python train.py --arch="vit" --model="image classifier" --dataset="photos of arthropod specimens (BIOSCAN-5M)" --train_examples=48750 --image_size=40 --crop_scale_min=0.5 --horizontal_flip=true --rotation_deg=5 --color_jitter=0.2 --cutout=0.4 --targets=["order"] --num_classes=18 --norm="layernorm" --norm_position="pre" --activation="swiglu" --mlp_ratio=4 --head_dim=16 --fused_qkv=false --bias="all" --qk_norm=true --parallel_block=false --inner_norm=false --patch_size=[4, 4] --conv_stem=true --layers=6 --width=320 --positions="sincos" --pooling="mean" --loss="cross_entropy" --init="torch_default" --residual_init="none" --optimizer="adamw" --lr=0.0012 --beta1=0.9 --beta2=0.98 --eps=1e-10 --grad_clip=3.0 --gradient_centralization=true --ema_decay=0.999 --steps=9600 --batch_size=256 --epochs=50.4 --lr_schedule="constant" --warmup_steps=280 --weight_decay=0.1
Rows from block 3 of a small image classifier, named by matrix and row number. Rows with one number belong to one neuron. Each number is 500 + 25 x the weight over its row's rms, rounded and kept within 0 to 999. All counts start at 0. Numbers have three digits each.
After each neuron's rows are labels from the 100 images, of 14848, where the neuron reaches its largest size: "responds to" is what is common among them. Only what is clearly more common there than usual is listed. The data: photos of arthropod specimens (BIOSCAN-5M). In brackets: how many of the 100.
# gate: MLP gate (model.blocks.3.mlp.gate.weight, 1280x320), inputs 160-239
# fc1: MLP up (model.blocks.3.mlp.fc1.weight, 1280x320), inputs 160-239
# fc2: MLP down (model.blocks.3.mlp.fc2.weight, 320x1280, transposed), outputs 160-239

gate.538:492440502517504469462512517493552496479529491464457509476500516516444498518530496503474508466510507450467482505510513521480498484545487502444503542510526470460524507519504511492525492516522512492513473501488529522525478494514453514509497448
fc1.538:531546552511509530507513510525496537526495520496486462473528507470490494518501478513470484532508505508508545524526500468467508505453499468495476485495483474458493521499501485555514493498527533538528529488469484490498466455514515535480482515
fc2.538:489476503479510568488478538544479478531497485506532491512468512493453547522509494501502489486483480508495468526445505503507512501545530517493514517491515514523517485496480515497515540541496527504496476532478480519543526518499519469532472460
responds to: order Hemiptera (34)

gate.582:547480500512463473505462510520531492497488518513509533484476457511520496475496529510469489481475523563489468543458503558528505545521507442491505514480458509497493531486488543538473546484464529509498499507518491506498467514459483522511496483
fc1.582:502494506519508497492478459533504503550472521524518495515516506508497487471485460509499439508482498523519527525484490532494534483527516542526508528559530515474534518526478445489484550524516507476520512515513483537513467549517529480513506519
fc2.582:523487500517515495538512497515471486516459494473515470521484502471511470525509526486519519499492519453536484483521525495489505527516525528468507529525529468468540476498500479473529465484481583526510515469526510470535514438481515470523466508
responds to: order Coleoptera (37)

gate.611:459500524526487511534499528482466544523528488538531467483446481471476506519481507514462523523479491539477524484514506507506459539518482506552519495483521484514523505485516506516471487531495531558488529543548543512513466493484528487498477513
fc1.611:474458458465488516505490519523495499494464532462485522492495473496536494524511507492529466501492543450540491498505523506468478495469517483480501543538519513520480509538467491552538527517480475495494518475499480495471520512483460534510505479
fc2.611:536514467491525532467491507499455502506530501493499527492470487468503486506489492587520524479450531452469472510483534459481481546519533548495513500475526503488509494490467510474494546474502501465516486494490487493525487511540498482515494483
responds to: order Hemiptera (28)

gate.225:509499519545506502473461490456473492496496492510499553527490486502505483490494481549478519517518512555481472467483503529546422499524483512562522491455469545498498496486505519523492518476474468476523474523512493508530514511469508454518497508
fc1.225:473499459521466487541501461493508524465513437491510509502464489482467488504509510499458512474483477490450505554489493440480525483505508494489511495516524493532479496460497501488459529514529504517473515485496479486510481494521508535514488498
fc2.225:522524509497554554489508501496533494511488513480502527480520504540502520520500511478475497510459494511530466474522579458460495490513521538494505491464521533500498470508473446551505516528496546528472481506501513504515467480535481505504505542
responds to: order Hemiptera (31)

gate.571:497525483516491503458500493497488510523501511479503491523472493501453498480448475537448484514513495465466512494472507478497543542488448483520468503534493508514558533494501520522458520523495557501482536557561553502481476458478492556474472501
fc1.571:485482490501470536465546485482482495530515510504494513508517502513494502522474488513461442517522496455495503477509519481472529502511474472542499477518478472543494513488508505505457474469505502504517477489533532486502497502475475548519513506
fc2.571:498571510425445505490510519468492472557477487506529461483465533528474537499464483469508534496520520476502515481504521531469505520488562503458488486566482500484494503551500460476503535481500505498525461518477493500490452505436443544527492504
responds to: order Diptera (81); family Mycetophilidae (25)

gate.659:515522529513576513477489507517495504517515543490480520521521492476493484498473532523480481481496494509519489459486521536506479516512474548511506471499500475485500458494480490537467495514521563454532510531507475498511506449550508543495502516
fc1.659:522518531501489560506494466499526512500522484499498502510476485496458509523483461472485463492458541493491484509510488521498476540488481455498501514555499502554507541455527486536445499522487530467524523508491496529499492497491487564506472430
fc2.659:467479530522517520517479478476504503523504515532543566527462479484517508532522494532498439488500504460482465517486508462533468505527518486507498467461454472512522477476488501528511498463493519515522546513519451503526496517526488505544478556
responds to: order Hymenoptera (64); family Ichneumonidae (26)

gate.260:519509508503522462452497430484508504495491553489497512501531460477518492473511536534538500521474516481463462456484510488490512517496487520512492478517510491510471494488537498496529483509448554524525475505466491512529472469518497516460498536
fc1.260:521576517461491549511487540519495521515541463525515521496530477489484501497476480490492495500473502497549500474540506536459484506518462499502494465470510524520537489531490510510535479495480498523485488498472479503491472516462526479485473481
fc2.260:505445515501465532581463442502483491493502494500470467506499474531511574479543520514521504542474490495520491538501522518485509531470507534479554523541477492481518487523480485509512500455480558538511493520514505501497502487481525438508487520
responds to: order Coleoptera (38)

gate.575:484520489490490481484484481518478511527500547502507530496479480498512485522497500540470512487508506467514476519490510513506485525486499464505503492460484476494494454507509473460520501510520554441541491531514486529494476494497464532498461522
fc1.575:557511518534547496529550497521498480496477513494501492503501500520536512499473474482485506506482518524516506469513478461468489500456498507499430502524490521500500547482503500551496518513514515437518515502503522526523494522490502511540456515
fc2.575:493474489581496582443497498471457483507489532529505539510463451518496471501514503609496536549524490486489465510451474500507471520494451541539496495500504512507477490482487523554479529515500553512504523496509498504507495514499526503507485487
responds to: order Hemiptera (35)

gate.63:471523463529498503539495488445491518462528513468452478483475461514501489525469493514479481510525498470542497510515503509474477517518495524541547518516473513489502474464498497543456496491494484494472526502530483537499544507531496520506474546
fc1.63:511499503468549490507507543507493486489513473495488504542493488488465492491513495522536538506511503493484472520503464529522506512468514510510523511486459539505522497473527483498469493471477471489538481476484512467512515500494574445497527487
fc2.63:545548480469491517468484483455422481501446486499503496508501481548518428509511488471505529529482513496471506469499504519488459491499494497530502492480499551533496492536506468511496459482488542566540487505487499512480503499495493509538504532
responds to: order Diptera (66)

gate.722:516452467516525477484485485506470495522510553504489566516499504458479480492508516544479481488499502468494469486510514501542520501509494474495520467480522544493500484497511525528524471477512519513549470518524539488495511531525499467488504481
fc1.722:493505529489516519485492476544495509543467459509516502500523471516472499483505498489504485519478505453495486524506489471494503532539472528549508480518456503522481504509517524535466524529555540480481520531506509459504523404535497485502507482
fc2.722:473503458496513464504511495528475467489481532500522519469521497502501509488476512543486481538488516481584509482459535483475459490541528522479501507506547510485547501491481470525517518536489565509468471505539476469527491495499490454498494515
responds to: order Diptera (74)

gate.551:505557472507514519496498493495478527503474532488445480530486491515480455449494496520457524482487493506508524440495526491491494547501474535535462494483503512496531498520482480522513486521499517509494521512526491514405498503515500507496502528
fc1.551:515518493481522503486513458511466491473515508471504502521529542482471503493535529474488484497517469496522516506496511532560483496525502482512522519531492493436507426498468533516509468523520506501501521540507532485539518511525496538469496555
fc2.551:498538505475492495569434518524525530491506482487491454503511501510495497509489540569474473465480511504514463550454498491505500535493494513542525493493494524520497503490504499493479539521448490504460504483453476490480486533505501508470493471
responds to: order Hemiptera (41); family Cicadellidae (27)

gate.746:508548484461487459534495471496506524485470498482471449505490488530533496478485493537482516491496501531443495536443527539508473525547484499495485526503481513470488516531450499553462519500518492504483553510479450517490487507476445542487546527
fc1.746:526492517518484479467512519490477497486518493496530526498457498521533504513521500504450501548490505458455526502481439407478466488565478522472470509532512479502507516445472546501481575504509505482504499508478499490486494509511493456541491546
fc2.746:496472501517534508491502512517494523474509540493512480523510459478525524503488500515482465544470535528497499511474513513492468491469522488458493513481503476505509503509510487510520500525546552499522549514458452515499482477497442513501479481
responds to: order Hemiptera (36)

gate.742:534544554489475501532467473482448477498459545478481528479472523506513487484546434526505505521490503501537486495478524525505579474505483508465470492505495509520498542506488504540479502415461539506496551508501516485497490531508482422535507527
fc1.742:538522437477470504514517518519514520548502495491513508519482501511490490507495477502523469517527486500476490564465501430500438491497483459497520504493456501499487503521516540470453535517534437467525470489537496493504518510473494533506521502
fc2.742:496512455527490487494459507508484503465498459508489491500466502476502509511497512489505465513456535473452499523504509416468486467509478544468490507499531471506518496481493464474531527533474528547494483502479462503533515524545466493501484493
responds to: order Diptera (94)

gate.304:501503478514471523550486532467514476494489500489488503487480488483510495488492483533474519517506504515522473516483516577521487480545475499538467509486471475472470498516528586523471502491466496470476531504483500578522494520483481533483529483
fc1.304:506469513522500482415538478527506480524508482489510514473435517495490502533500507507530507484520492436478519523490488510511495490501523515499531498514499532465524498522456519463499519498541486500562456524505501518490496465532500507541522514
fc2.304:473462492494490489482546512448493523528484495513500505519467506543525463479500511460475495529493474520489490526520476446538488447510489498505554498474504496526483481461486524495471494536507464508448484422470476503531513513498533507501518479
responds to: order Hemiptera (30)

gate.181:469541517480528494462504494488485506451484503467452505488477453523494463530477532519463462490491458523507506493482537513531503520495521482516500493479491498480509532463468521536451483465499505525476526533503523523510551495505555495513516518
fc1.181:482499516475521477487506506503525487520509470508506490512501466512491465479478487487499495477496475487469499490500486502494494518463525457549504512461464483474501511491490479497487502509530448492515440534486471533496513465454533550479542482
fc2.181:499477519523464463468454537463517493499476432500505470487486466506488568482520496493546489490514511503484468529457497513468522520480526489440527509522506534500491505513520513470494526493535468486473502487479485520517559510486531502511505472
responds to: order Diptera (62)

gate.474:482482502510476479466512474469531517483466432483504530481487482509512504534493483490502509473472451453459522489477558493518538502462485491436514498516520518453520492470492456496458497499436494520518515526470470475483522495509497478525524532
fc1.474:514498517525561545527513513491450529498511509514497534481490488508487504505531480513511468490515506484529501489519450478540461465454509526488485487502492477506496523462508567464515488514518457460462513497430497507499490525522497458453501490
fc2.474:488509482503457552523480437506489497528500532498498492484481506486541494526497504519450499473475522472498516543522536476497511451529519494464513509519519488501486445489474472456537506471508526502528517499494486533497478484506479458495473471
responds to: order Diptera (61)

gate.22:536507462470478479442495493466430486473527497488495503454540489520503485514471472501472567493498489540484505497479520507488486488487506536517519513486472503520501441489510514518512481501484467498505533519486475476495513488483487491505517492
fc1.22:533450522522526472511527511531557498489497495519491480532472515503478508498492476525502486535469536484487539469528532445530487475538480534516505515493550462498501530507491470462542512500501544469472528483553515505525481482521521477527523493
fc2.22:500518486498495580555527468472526517472518484527489524507507500520481485548490529502484503504474482502453487505534491484503458508513492542494472496506511447489482470480474517489534474519502517529500475488479483503526537553512454492531523545
responds to: order Hemiptera (30)

gate.381:528521507543466451526479466476471507501484524531503518482530488511509485487496475509463472530482523531509507502496506449468479528517453517508501474479498493517473507484471506582481537492504520493481538514604490489489469503498464534502499490
fc1.381:472464483560460455566502491506478489512498514482500515505470479473505490514453466506452472508510526508495487439499503430461443487549436488489506520516528509493502474524501533500510485532523521452544523511559489491497493473502439507498489536
fc2.381:506499521466540525526492525548517486530504524480523500541465453470532494504528530528520498472456503478472512502440533528528477486515472488499489499474526529489495490516517478489491480521520564493565518510502489481514487462510503447482522449
responds to: order Hemiptera (37); order Lepidoptera (33)

gate.144:468455511494496513446495507499506503510501545482487510500449471511467495509520483528520521519524431495481485515462526493499512509502501484476504453542481458502508483529516524490475490479515564455533502527475455453513501506489509504506535536
fc1.144:544517485463517491531518472490479470478504487504522481467485488513505503466524481497525494505479505470483540464472516534513480496514505523492461495465519475468507559491464499463466500498532487552441518476517490542529542543500490503481518546
fc2.144:455482525519497578513471458525471494530494520533475528489517506510491446532514464559474525531511467506441462548475551482502492518481484481516508491514481526511537482525448485508525486530504546540535485497539492514481496475516497515519490498
responds to: order Coleoptera (40)

gate.167:495564493535499446480462501503469510503503547511478511493480497511478479511477507535452537517471497478542473538500527494487467517519504479497500472450450471493479484476514480519520507503448495463432479491513473544497511526487481498475485473
fc1.167:468474473495521516554523492523536516483519506463473449524543466508511515460453476499536476482501491555477493495487525546492508539461502524474524537551544507473531499530513495476516490534540504511532487522481477460502507486491486498481515568
fc2.167:528514498481500529508505443511516531496520531494468501547552547518507440443535531467496520503495469511490501529474486495542486503492490497536500503518534474481479482510463518485517510504506511503491531491530496476507466516501522454485479511
responds to: order Hemiptera (39)

gate.154:475522476524529482413515494490478487501512490509527477553458483501501497504498517528488517506517494526469468445492524454507505530494458490470509503503473492494488498507505528528482473470500502493498501514511499494505468475496502547502529483
fc1.154:469529518449474510574497494495508495474466481459494469516496501528517501461458515504509505477470489489498532497496474485577498508421524499522481517504507513489535507576512461435530560513517456537482472496485477507486493482522522467462494438
fc2.154:463488475506494547491508489515470494500526505483475493492499471498498447529506518539514517472512517514528478526501536470490490501524448526486543471465491505538452485470569499469527483547500534492519474517532471501544525457496545490512527559
responds to: order Hemiptera (45)

gate.141:498551496576516476485485505468460507477518499470515492487467494472473474487479472515471520517553489473554516496513522494493568522513467497520477512533494463468500501503557478522507481521474519481500482498457537483498458498469493498485500475
fc1.141:506504481546477491492441501459511475494496445544496505521512499494488484465528521534546492514511519523489423525504491492500488504472490490499531496520456471528527513492496495481497532494518449529494507518477484529519517497479498526501515471
fc2.141:463518497523474456459471505483454511471538507481503517454478471507499449519485494505520503512495480481490494523491493466484528477505509479468516507535490499499493515492473481470496479500503526479475489500485526508497492508507475523492500488
responds to: order Hymenoptera (51)

gate.586:496478506526511455477464535525513518498511501467502525522466497449464502464547459521486538463468498498477523468497496538492505542505452481467451503474512511503555516475550497520531490513472500498503535538514522519414495491496480514480464496
fc1.586:532476482471521485490513521495478527509478505460481486531510465513482507423500479511510533525507489506493533467498452533526483534465485509536469498463516534486562534519555525510520509482524486504497501519507503493436505502481523478474484499
fc2.586:493499533520502478476496524506475507514500477484518477514506522481501681508508492466470473530503505511558508499526483511473528512498486483506472535501499488517494499456526498528493463476504495510497515479496547478497547477484504489521489506
responds to: order Hemiptera (40)

gate.744:486455494510491460513504487507501522522459458488488490513473508480462490508508516520465514498503519526518507473481528512553506516524465496464529511510514442464480486477460478509541486528491493505504535502512523529510535476543492557498518473
fc1.744:480486515498486497456485545511489442484492517522519502488510471489512512520489517492496512453489504497505512493524450479542542492534442527528488510494524542520489451524521525515485463465514487492494471490511515471482508549529486492496473469
fc2.744:511464513481482532488439471550505492470517504492483502502520502475485433519475514456494479512445517512478515521525498515504452484544516512503492525457478520512499474501517449514544471493499492531471527462487485508501493545510489499506473504
responds to: order Coleoptera (66)

gate.719:531551469468493486521438532475488499477477464525492482493486530474491448485499517532504505444470504505490472480491510515536509546459486494528503502461496539510527530518489471477511549504489490524505485530490500526479533535499512455476502455
fc1.719:508486502453512534477504503498483504504521521533545505490500493450493505506490528473497485465492525487428505460507464515551505495469526501516501487527537561507491490485473555454475505482493504538499480516474507488512487540522531473463488489
fc2.719:531511531500492488501505518475532458531463469478503503500487524510518585483519491518536518456483516532520467510490496473466521497481526518486490503469538500491484515528530481460521546472480475478507498474488498484505491503482536459524502473
responds to: order Coleoptera (40); order Lepidoptera (36)

gate.464:526455524522495513509492459470487507524521524461490481500518489528494469467522473483477484530534475475484528472460494530498498543478485484529462514520482529448513493506508587538505476460530507518452490523516536533484486499467496506479512496
fc1.464:505485547547529495510466476490509507493503506504510487536498509485515472489536507507525508514476502469494489480490486520546522489500447494507513549519509567508487487464476494520513502509489541528532529549501498503528516464537510456487472523
fc2.464:517506503486508519534484555528492513502490533502466501475490456515531580523505503552496464532487533496542458524530509518468489495550505522478491451505476487546464541502509524483471502518511501452495496459504485482518496500495490504506498515
responds to: order Hymenoptera (77); family Ichneumonidae (32)

gate.40:462486524523521438532484484484482520489501510453442501519513461507492484483515473527461533440488502507497521493455524497490490536509479511524537546465504505499540518493479503495483515491498496486495540554545495552451520515524500499501518479
fc1.40:494502456520505487452528494499497486464477509515512470481547530496472495520485513490506487538511503533506492481476496493544472498490486496477483529504531492484508467520498506523521496502494511500524488487497500438491518512472512490521509494
fc2.40:470503536501553514485534482523456501499501512497479484509494469499514474501492529449477513518518518473535502483537495469474507469537495524522534518476520492519499485470514487482497494478491500470500482489499490493533447449507495468494465515
responds to: order Diptera (90)

gate.243:526494536510479483477496510486526471500459475504493448506501504512499444472520491509503534481529510552503519484491519515502475489500458526495509499522496502486474513545502523491516514482522469482504529496502496529477502494486489494492550497
fc1.243:546488499430446533480538504489550484518476504463510447468528467514552521509461492483489472525516509543551545548444468518495475492510523465535504459484497512516501520525515511468457503528516517505486514497506501523489472485496500516486495493
fc2.243:477510505531530491493496495467490517460493485501510485486475517516473493481494511453519502519541470489558496518518534509543514512472518478560512526536496480470475499497500471500476499521488530531484520476472501505533498515504510498492478430
responds to: order Coleoptera (36)

gate.729:520552503502507549501471501452476477492506559521494489482498492512509511483460489517462500513460487508548477456495526543491464526492521479509481481473492540493520511504510504519506506509499494504452521519468519544507486509511507479451494500
fc1.729:497493478516506549468506543510494515442508486461475510480498494493507497522517564493513528508444508455464508510498450437510484459484483522453482488503484470464507492420500536525482517485493493500503481519509482497529519522530461511559486515
fc2.729:457495495555500594502470523487485546490479505489518529479461507519506555520501509487481502492483516538543534492519531499485466507481490503447525491463502454512514459465527500525471478531475514517496534495516477525510474470510515500495468492
responds to: order Hemiptera (39)

gate.669:513522516470511486518474498527467487489484538511495486492521487490481498494512482532475476512537512486553466520522507475508520499463477484529466509471476525479499501524495520515509503434475517494539530490534501490508481527508479491469487475
fc1.669:520475511503499493503507507503522510506475499498491496488467486503506500488535479484469446516467494481500493492500512516488513476470520534522485485518498559517497513529528500512509525540500475517514499516510475506484510546502475408510506536
fc2.669:537515512494519552422481506521500482519511469504526509510506505472515403515518528538525514506524508497503482488496503488517463508483504538474471512464493493495466486483497499534527521524491557504504520492524480532543513430478520500517466500
responds to: order Hemiptera (31)

gate.253:500469538552486469522504529516555505531499556515478541511464487473533496538506505517493507518470516565489517496463483510483482489523485495479481544495498490506531521482512477514510528460515532479515532503468489519504478532474490482528505456
fc1.253:513525488499508518554497486495470510547482510507489542526517495528505513473493437469526492486496493535528492477494509495475532486526519503536493479473496538516501493554461461484495504510465465510523492470507510496502494545476480478456524503
fc2.253:443468481503494537538481487512531506505493509516524512487418518511495485538505491534482448494465485481486513547503541445488526510449495514479472506514524486499499499528491506442523539470468528503542471503470497468519508502495488467509507509
responds to: order Diptera (60)

gate.404:495459495517512511458483484506519531508519506516506491460490516520492500534501460541499499503515494503468499484523455545521503520525487506507455482480479519475514517500516533539489504450491553499521507495495499495507489518512509469525464504
fc1.404:537483499493502503561532476500537479537455513477507498529456492495534517518507538478500496473497516435503466528478520492487549481480503503540527485555501502519465513502503481477477513540507492532472468526516449511515523496515501465467519542
fc2.404:488486517503495493519503505521471514482484486509516505490548471504499490518488510535520512501501516494505453505463549482483478527507467508459484499494505524507488494514517448527484481507492561503564505472495480468581519514504516495496478511
responds to: order Hemiptera (33)

gate.543:506475522470498470485501515491526497474475497478477512477468494490494463529524518501459464513469475530497537514466530487477496505510519478480483462459517510480526505491481539507476488497537483524494531536488539539455505527529499490540526515
fc1.543:501476481535446481529503500512509484541500484535530530520519512508550497493506486507496517546499467538479480517492499493447492452496471490507508485508487494503475478478522551503440487518467431486489491473525502465525493498463524472502534514
fc2.543:497497490472545474514477501501522499471488504483468471488505481505467518491498568488516506449547516509516474537486568523534455548489518496530532520510456480473529476503544471521498493520532476487491515525493467513515519491505486520481489525
responds to: order Coleoptera (68)

gate.115:523536479513488532456500535471438518504479487539474496488519467497501494447489467513482445515488493483520501477526515488464486522489497511453512455484472520494490482531453549546442522491517505513522509518493457534478497546469474526494527519
fc1.115:516467564537491447493502477532563498534480485502542484489498507483480500496503497510458533478520536483498487488475489473545455518519505480488476520510514471465516473508482532457565489520509496481529479511528512518537500512524535510528480480
fc2.115:492526499498515554531478496465450490480488501521518500507471542509510482503496539508457478522449483547481494499506514476538516506525534536495485500498514518496517406502541521458498501504496543530512473509490488527486483509495472449516479515
responds to: order Diptera (62)

gate.407:475462491509482496456475507464533514487540486499487529524486466490518485485487463538511492479480528484460480485477475552527456467513511479462504529486543451497482543531471541476525516517471517504551511507471508555535497479511455504515480509
fc1.407:543523474490476494497525493528507475519513490505490513473484506514500527499500481496472506501488453457508488495499479483472509530524484499485527522486556525492505515527474523494434509508486515494441493507485446491478510505473461518507468452
fc2.407:494535496478498509514452487477468439505481516505496483503454511482502497508539479484490492491468495492500535524544544475460459529463523515500561479502503482530532485497467447471521513508464512548530527480474453526531462493484503497511477515
responds to: order Diptera (89); family Drosophilidae (57)

gate.269:487566491528485530469490516471512517508507532506497521491477495467530482515480454524468443535518498487530483509494573473450499511492522491487471488451508456528512516527479487557471493523464513492525536478534504511500497492528495516527498515
fc1.269:528546519483542490532515500462479525531482494490525500485508477507435507484490509513498475493497511482510498497537469466506476493516513527520522461490453549475507522531516564486508533486513505518474462512442514510517506483471525486519507458
fc2.269:503477485469496546470495454509471486465491517516466517489513469504514531502475496529528473470542530507447481498471490535463478506461476535508514514469497500501518501503503496500509464497500558551554508504491458521568505483543498504478455495
responds to: order Hemiptera (28)

gate.572:457487504497533499539497492514490540487510521513488554527506455498463479491526507550469482512490488471459479452524522518492485496533509544500496504512511517484490487481505482487511466471490503504512543514485515525481500522542468430508498556
fc1.572:545521531475495511503487498524507506532521510506516508491518512530538491454498481498504451482504477495476521497512508510481471518513464490500451511492522492506484517509522520565477475551502487517488512465488514465488439499487498572504505509
fc2.572:518508467551503516531443516486531492493494510517481490511475543526495432472509531581583524520486475494491437477515524519547531489497529546471493511493455481502534512510491478507519514525515507495486476498525493540504522499482473467500516499
responds to: order Diptera (82)

gate.78:544499536525532468511472497498488517481490523505475533478454494481500484480501519528537554458463494492473492488476546593509490515527510487462479491499513546507489495473505449538536482505492541476536524542485497537493487502546465484504479478
fc1.78:510522498523473510450512490515441469501462468517465537501532527543530495505480509473491436483495493536515528497510506446485520489496510507472533490551500535487526459496481503484507517516546446518528499481525487514519519529535466464521504550
fc2.78:496542486511488505504474492483463518539472496493489558515465502484505554500496515541483521504466523472510476500504489496520503466502516523488478513483480446492491513503485442482525514473445482478463529482517491485549515465506465454499485464
responds to: order Diptera (95); family Drosophilidae (44)

gate.704:482464491480514553518514513517524527477482494490508469509475480471481503516539552491492436484472530530478522442471529525519495524519487483524496498453524498543509483468493506541462489508501517559537494532483496519511510504526481519542486516
fc1.704:518477532507479494510481517508478478524537494491493553509554525500526495483517450492529522505505488502512470529542473455450486419509504525485487514551469476499492503525508500456538496476542464452496492453507472480507491498504513451459522475
fc2.704:507559524533543485505496473517486510489501501469478479526483549465474455502519517468464513498498497486557534484494511461527521510501522492562482518457504521472504499459490503551501493483444490511503547514535528489450513504527528471500447503
responds to: order Coleoptera (52); family Chrysomelidae (31)

gate.337:509470525493509498513488493502506512505485514475480525484443464512542479543524510515485525523473509481538494492494533540507496475526485497452487495502518511536472509481504464558488499493513550504542550523513530507503476458523469524502517550
fc1.337:533509450521520516437485503500478476476523465492481518520473504502539513507476502490449464517508509516488509487480506461467450525517479539510506512479490512524509453492470520519485522522492467477531454464516471530516476484487484509477512493
fc2.337:450527524496509510489458491516493496527496509489503498489495513502497531493520520525490505474521493467505512523488527511472498476484528487443485498441487479488492484501520433484486483481504474495492486493468486522488518440511509519500545510
responds to: order Diptera (70)

gate.387:469503516453542474511499472488490498537487501507495511504518517545460475473462517534520524482508451477494484505487556525480492533478575486484546490536492460466502535530487500517485558466457536552521488507496503498502505509441510532495533517
fc1.387:457462490495502512484523532491563521534480471486522526471457473497516516502504477496513492505526513485519487512508478484556509452506465492527453513516519514529523513492530464444496524511514488475493514500487460532486510536549462435526501502
fc2.387:486446505500513571522487477457499496495549510502511551516503516491506428521523479534492491485538499531500468497556521484474480534510493516536502480455467435493481473504496420533566509483479540546527478484504486498537503488456525457527477489
responds to: order Coleoptera (42)

gate.623:512487487535537442513497452488433495462491559498446519530522466517489491472476500516461510514490518527505500464469551474487457534507495521503463524493546528473513488506454524537551482484508545500494518516523518536518499548557497462510491483
fc1.623:480490483507504499460493511522549501502508437509515531521489492513443525505468495490479523483496444428435517501514494533516505462518520470505496509525461509488494472460502479511507494510484453513533480491472493500470549486498472486448500507
fc2.623:500487523546482542552443498506447533490529495475485536490532525489493462519513473485538491525487532542532498485519451463481503500553492536521508498460514498527457483472491507542547476483496498520444487487511501505526487520527454531531495539
responds to: order Diptera (66)

gate.38:503450509545524449395487486486466488500471537494479514499534510522492495499511508514460534536523504471503472508448544509492449504512507489484463513487524531499482466449532500538492500471535540478506535512514543482512494504491470489500518488
fc1.38:505465530442499481488513508476531505499543462479507497501487508478540504487514534478544494494501465513467509494475464491480491490493503509471493491503477468503481465536478501496500433522507487532521468526454485529508548488476541511505527477
fc2.38:531513493517470518527486464528455517506490493499492506502544522502489506518483506503502532498456498488456483514474518521523489494501504535490486518510460553511483434499486430506521466496518530525497472499488492507497510478509475502489475477
responds to: order Diptera (77)

gate.604:492508503503486483458547523477515510475496454473507467486488470530484471481459478491522454520496461510492514522479516529501552512477483453538496485506480500503501552492502514522458508478505494496467515502510539490496520470483532542514516458
fc1.604:485549475481470505476482528497502480507537450500540496505496500482487463486488462492486472526458481515443505514502502468503541522473447470545435498467453485500529536471503522534469520490496501527473528539536518530482514479474507547493514492
fc2.604:514488522485481500488519491452496520519480453490499458492508477537497526466491499468554526521518506484491500489461480534482506557476523501482526488531504507502462519508495480496476525496531514513500497497468475508513517492474501525545492512
responds to: order Diptera (60); order Coleoptera (37)

gate.411:520485516508482426511477477475505506492489537514508533460517493497514495505474495521472493512511505484462491519484498509500455487523471509508506485496483524476504487425498514575444541515480540445504534545516476528495494500499464512506513540
fc1.411:485516474473514513492508492503442488475496462475490508520439513495491505495474525496463530493489478490523484504491519448520515463513524527521526493536543538509521487489448487501508536465462463477499487502447467480509496503508463477469497498
fc2.411:494484497481492469538504486509499487499483512489486490491519510504522588539475463436462522481497475523509528480500539492462469517524507483515517514435514510482497451520487462527541513478466520508533535491502491493501480524497495487501482444
responds to: order Coleoptera (49)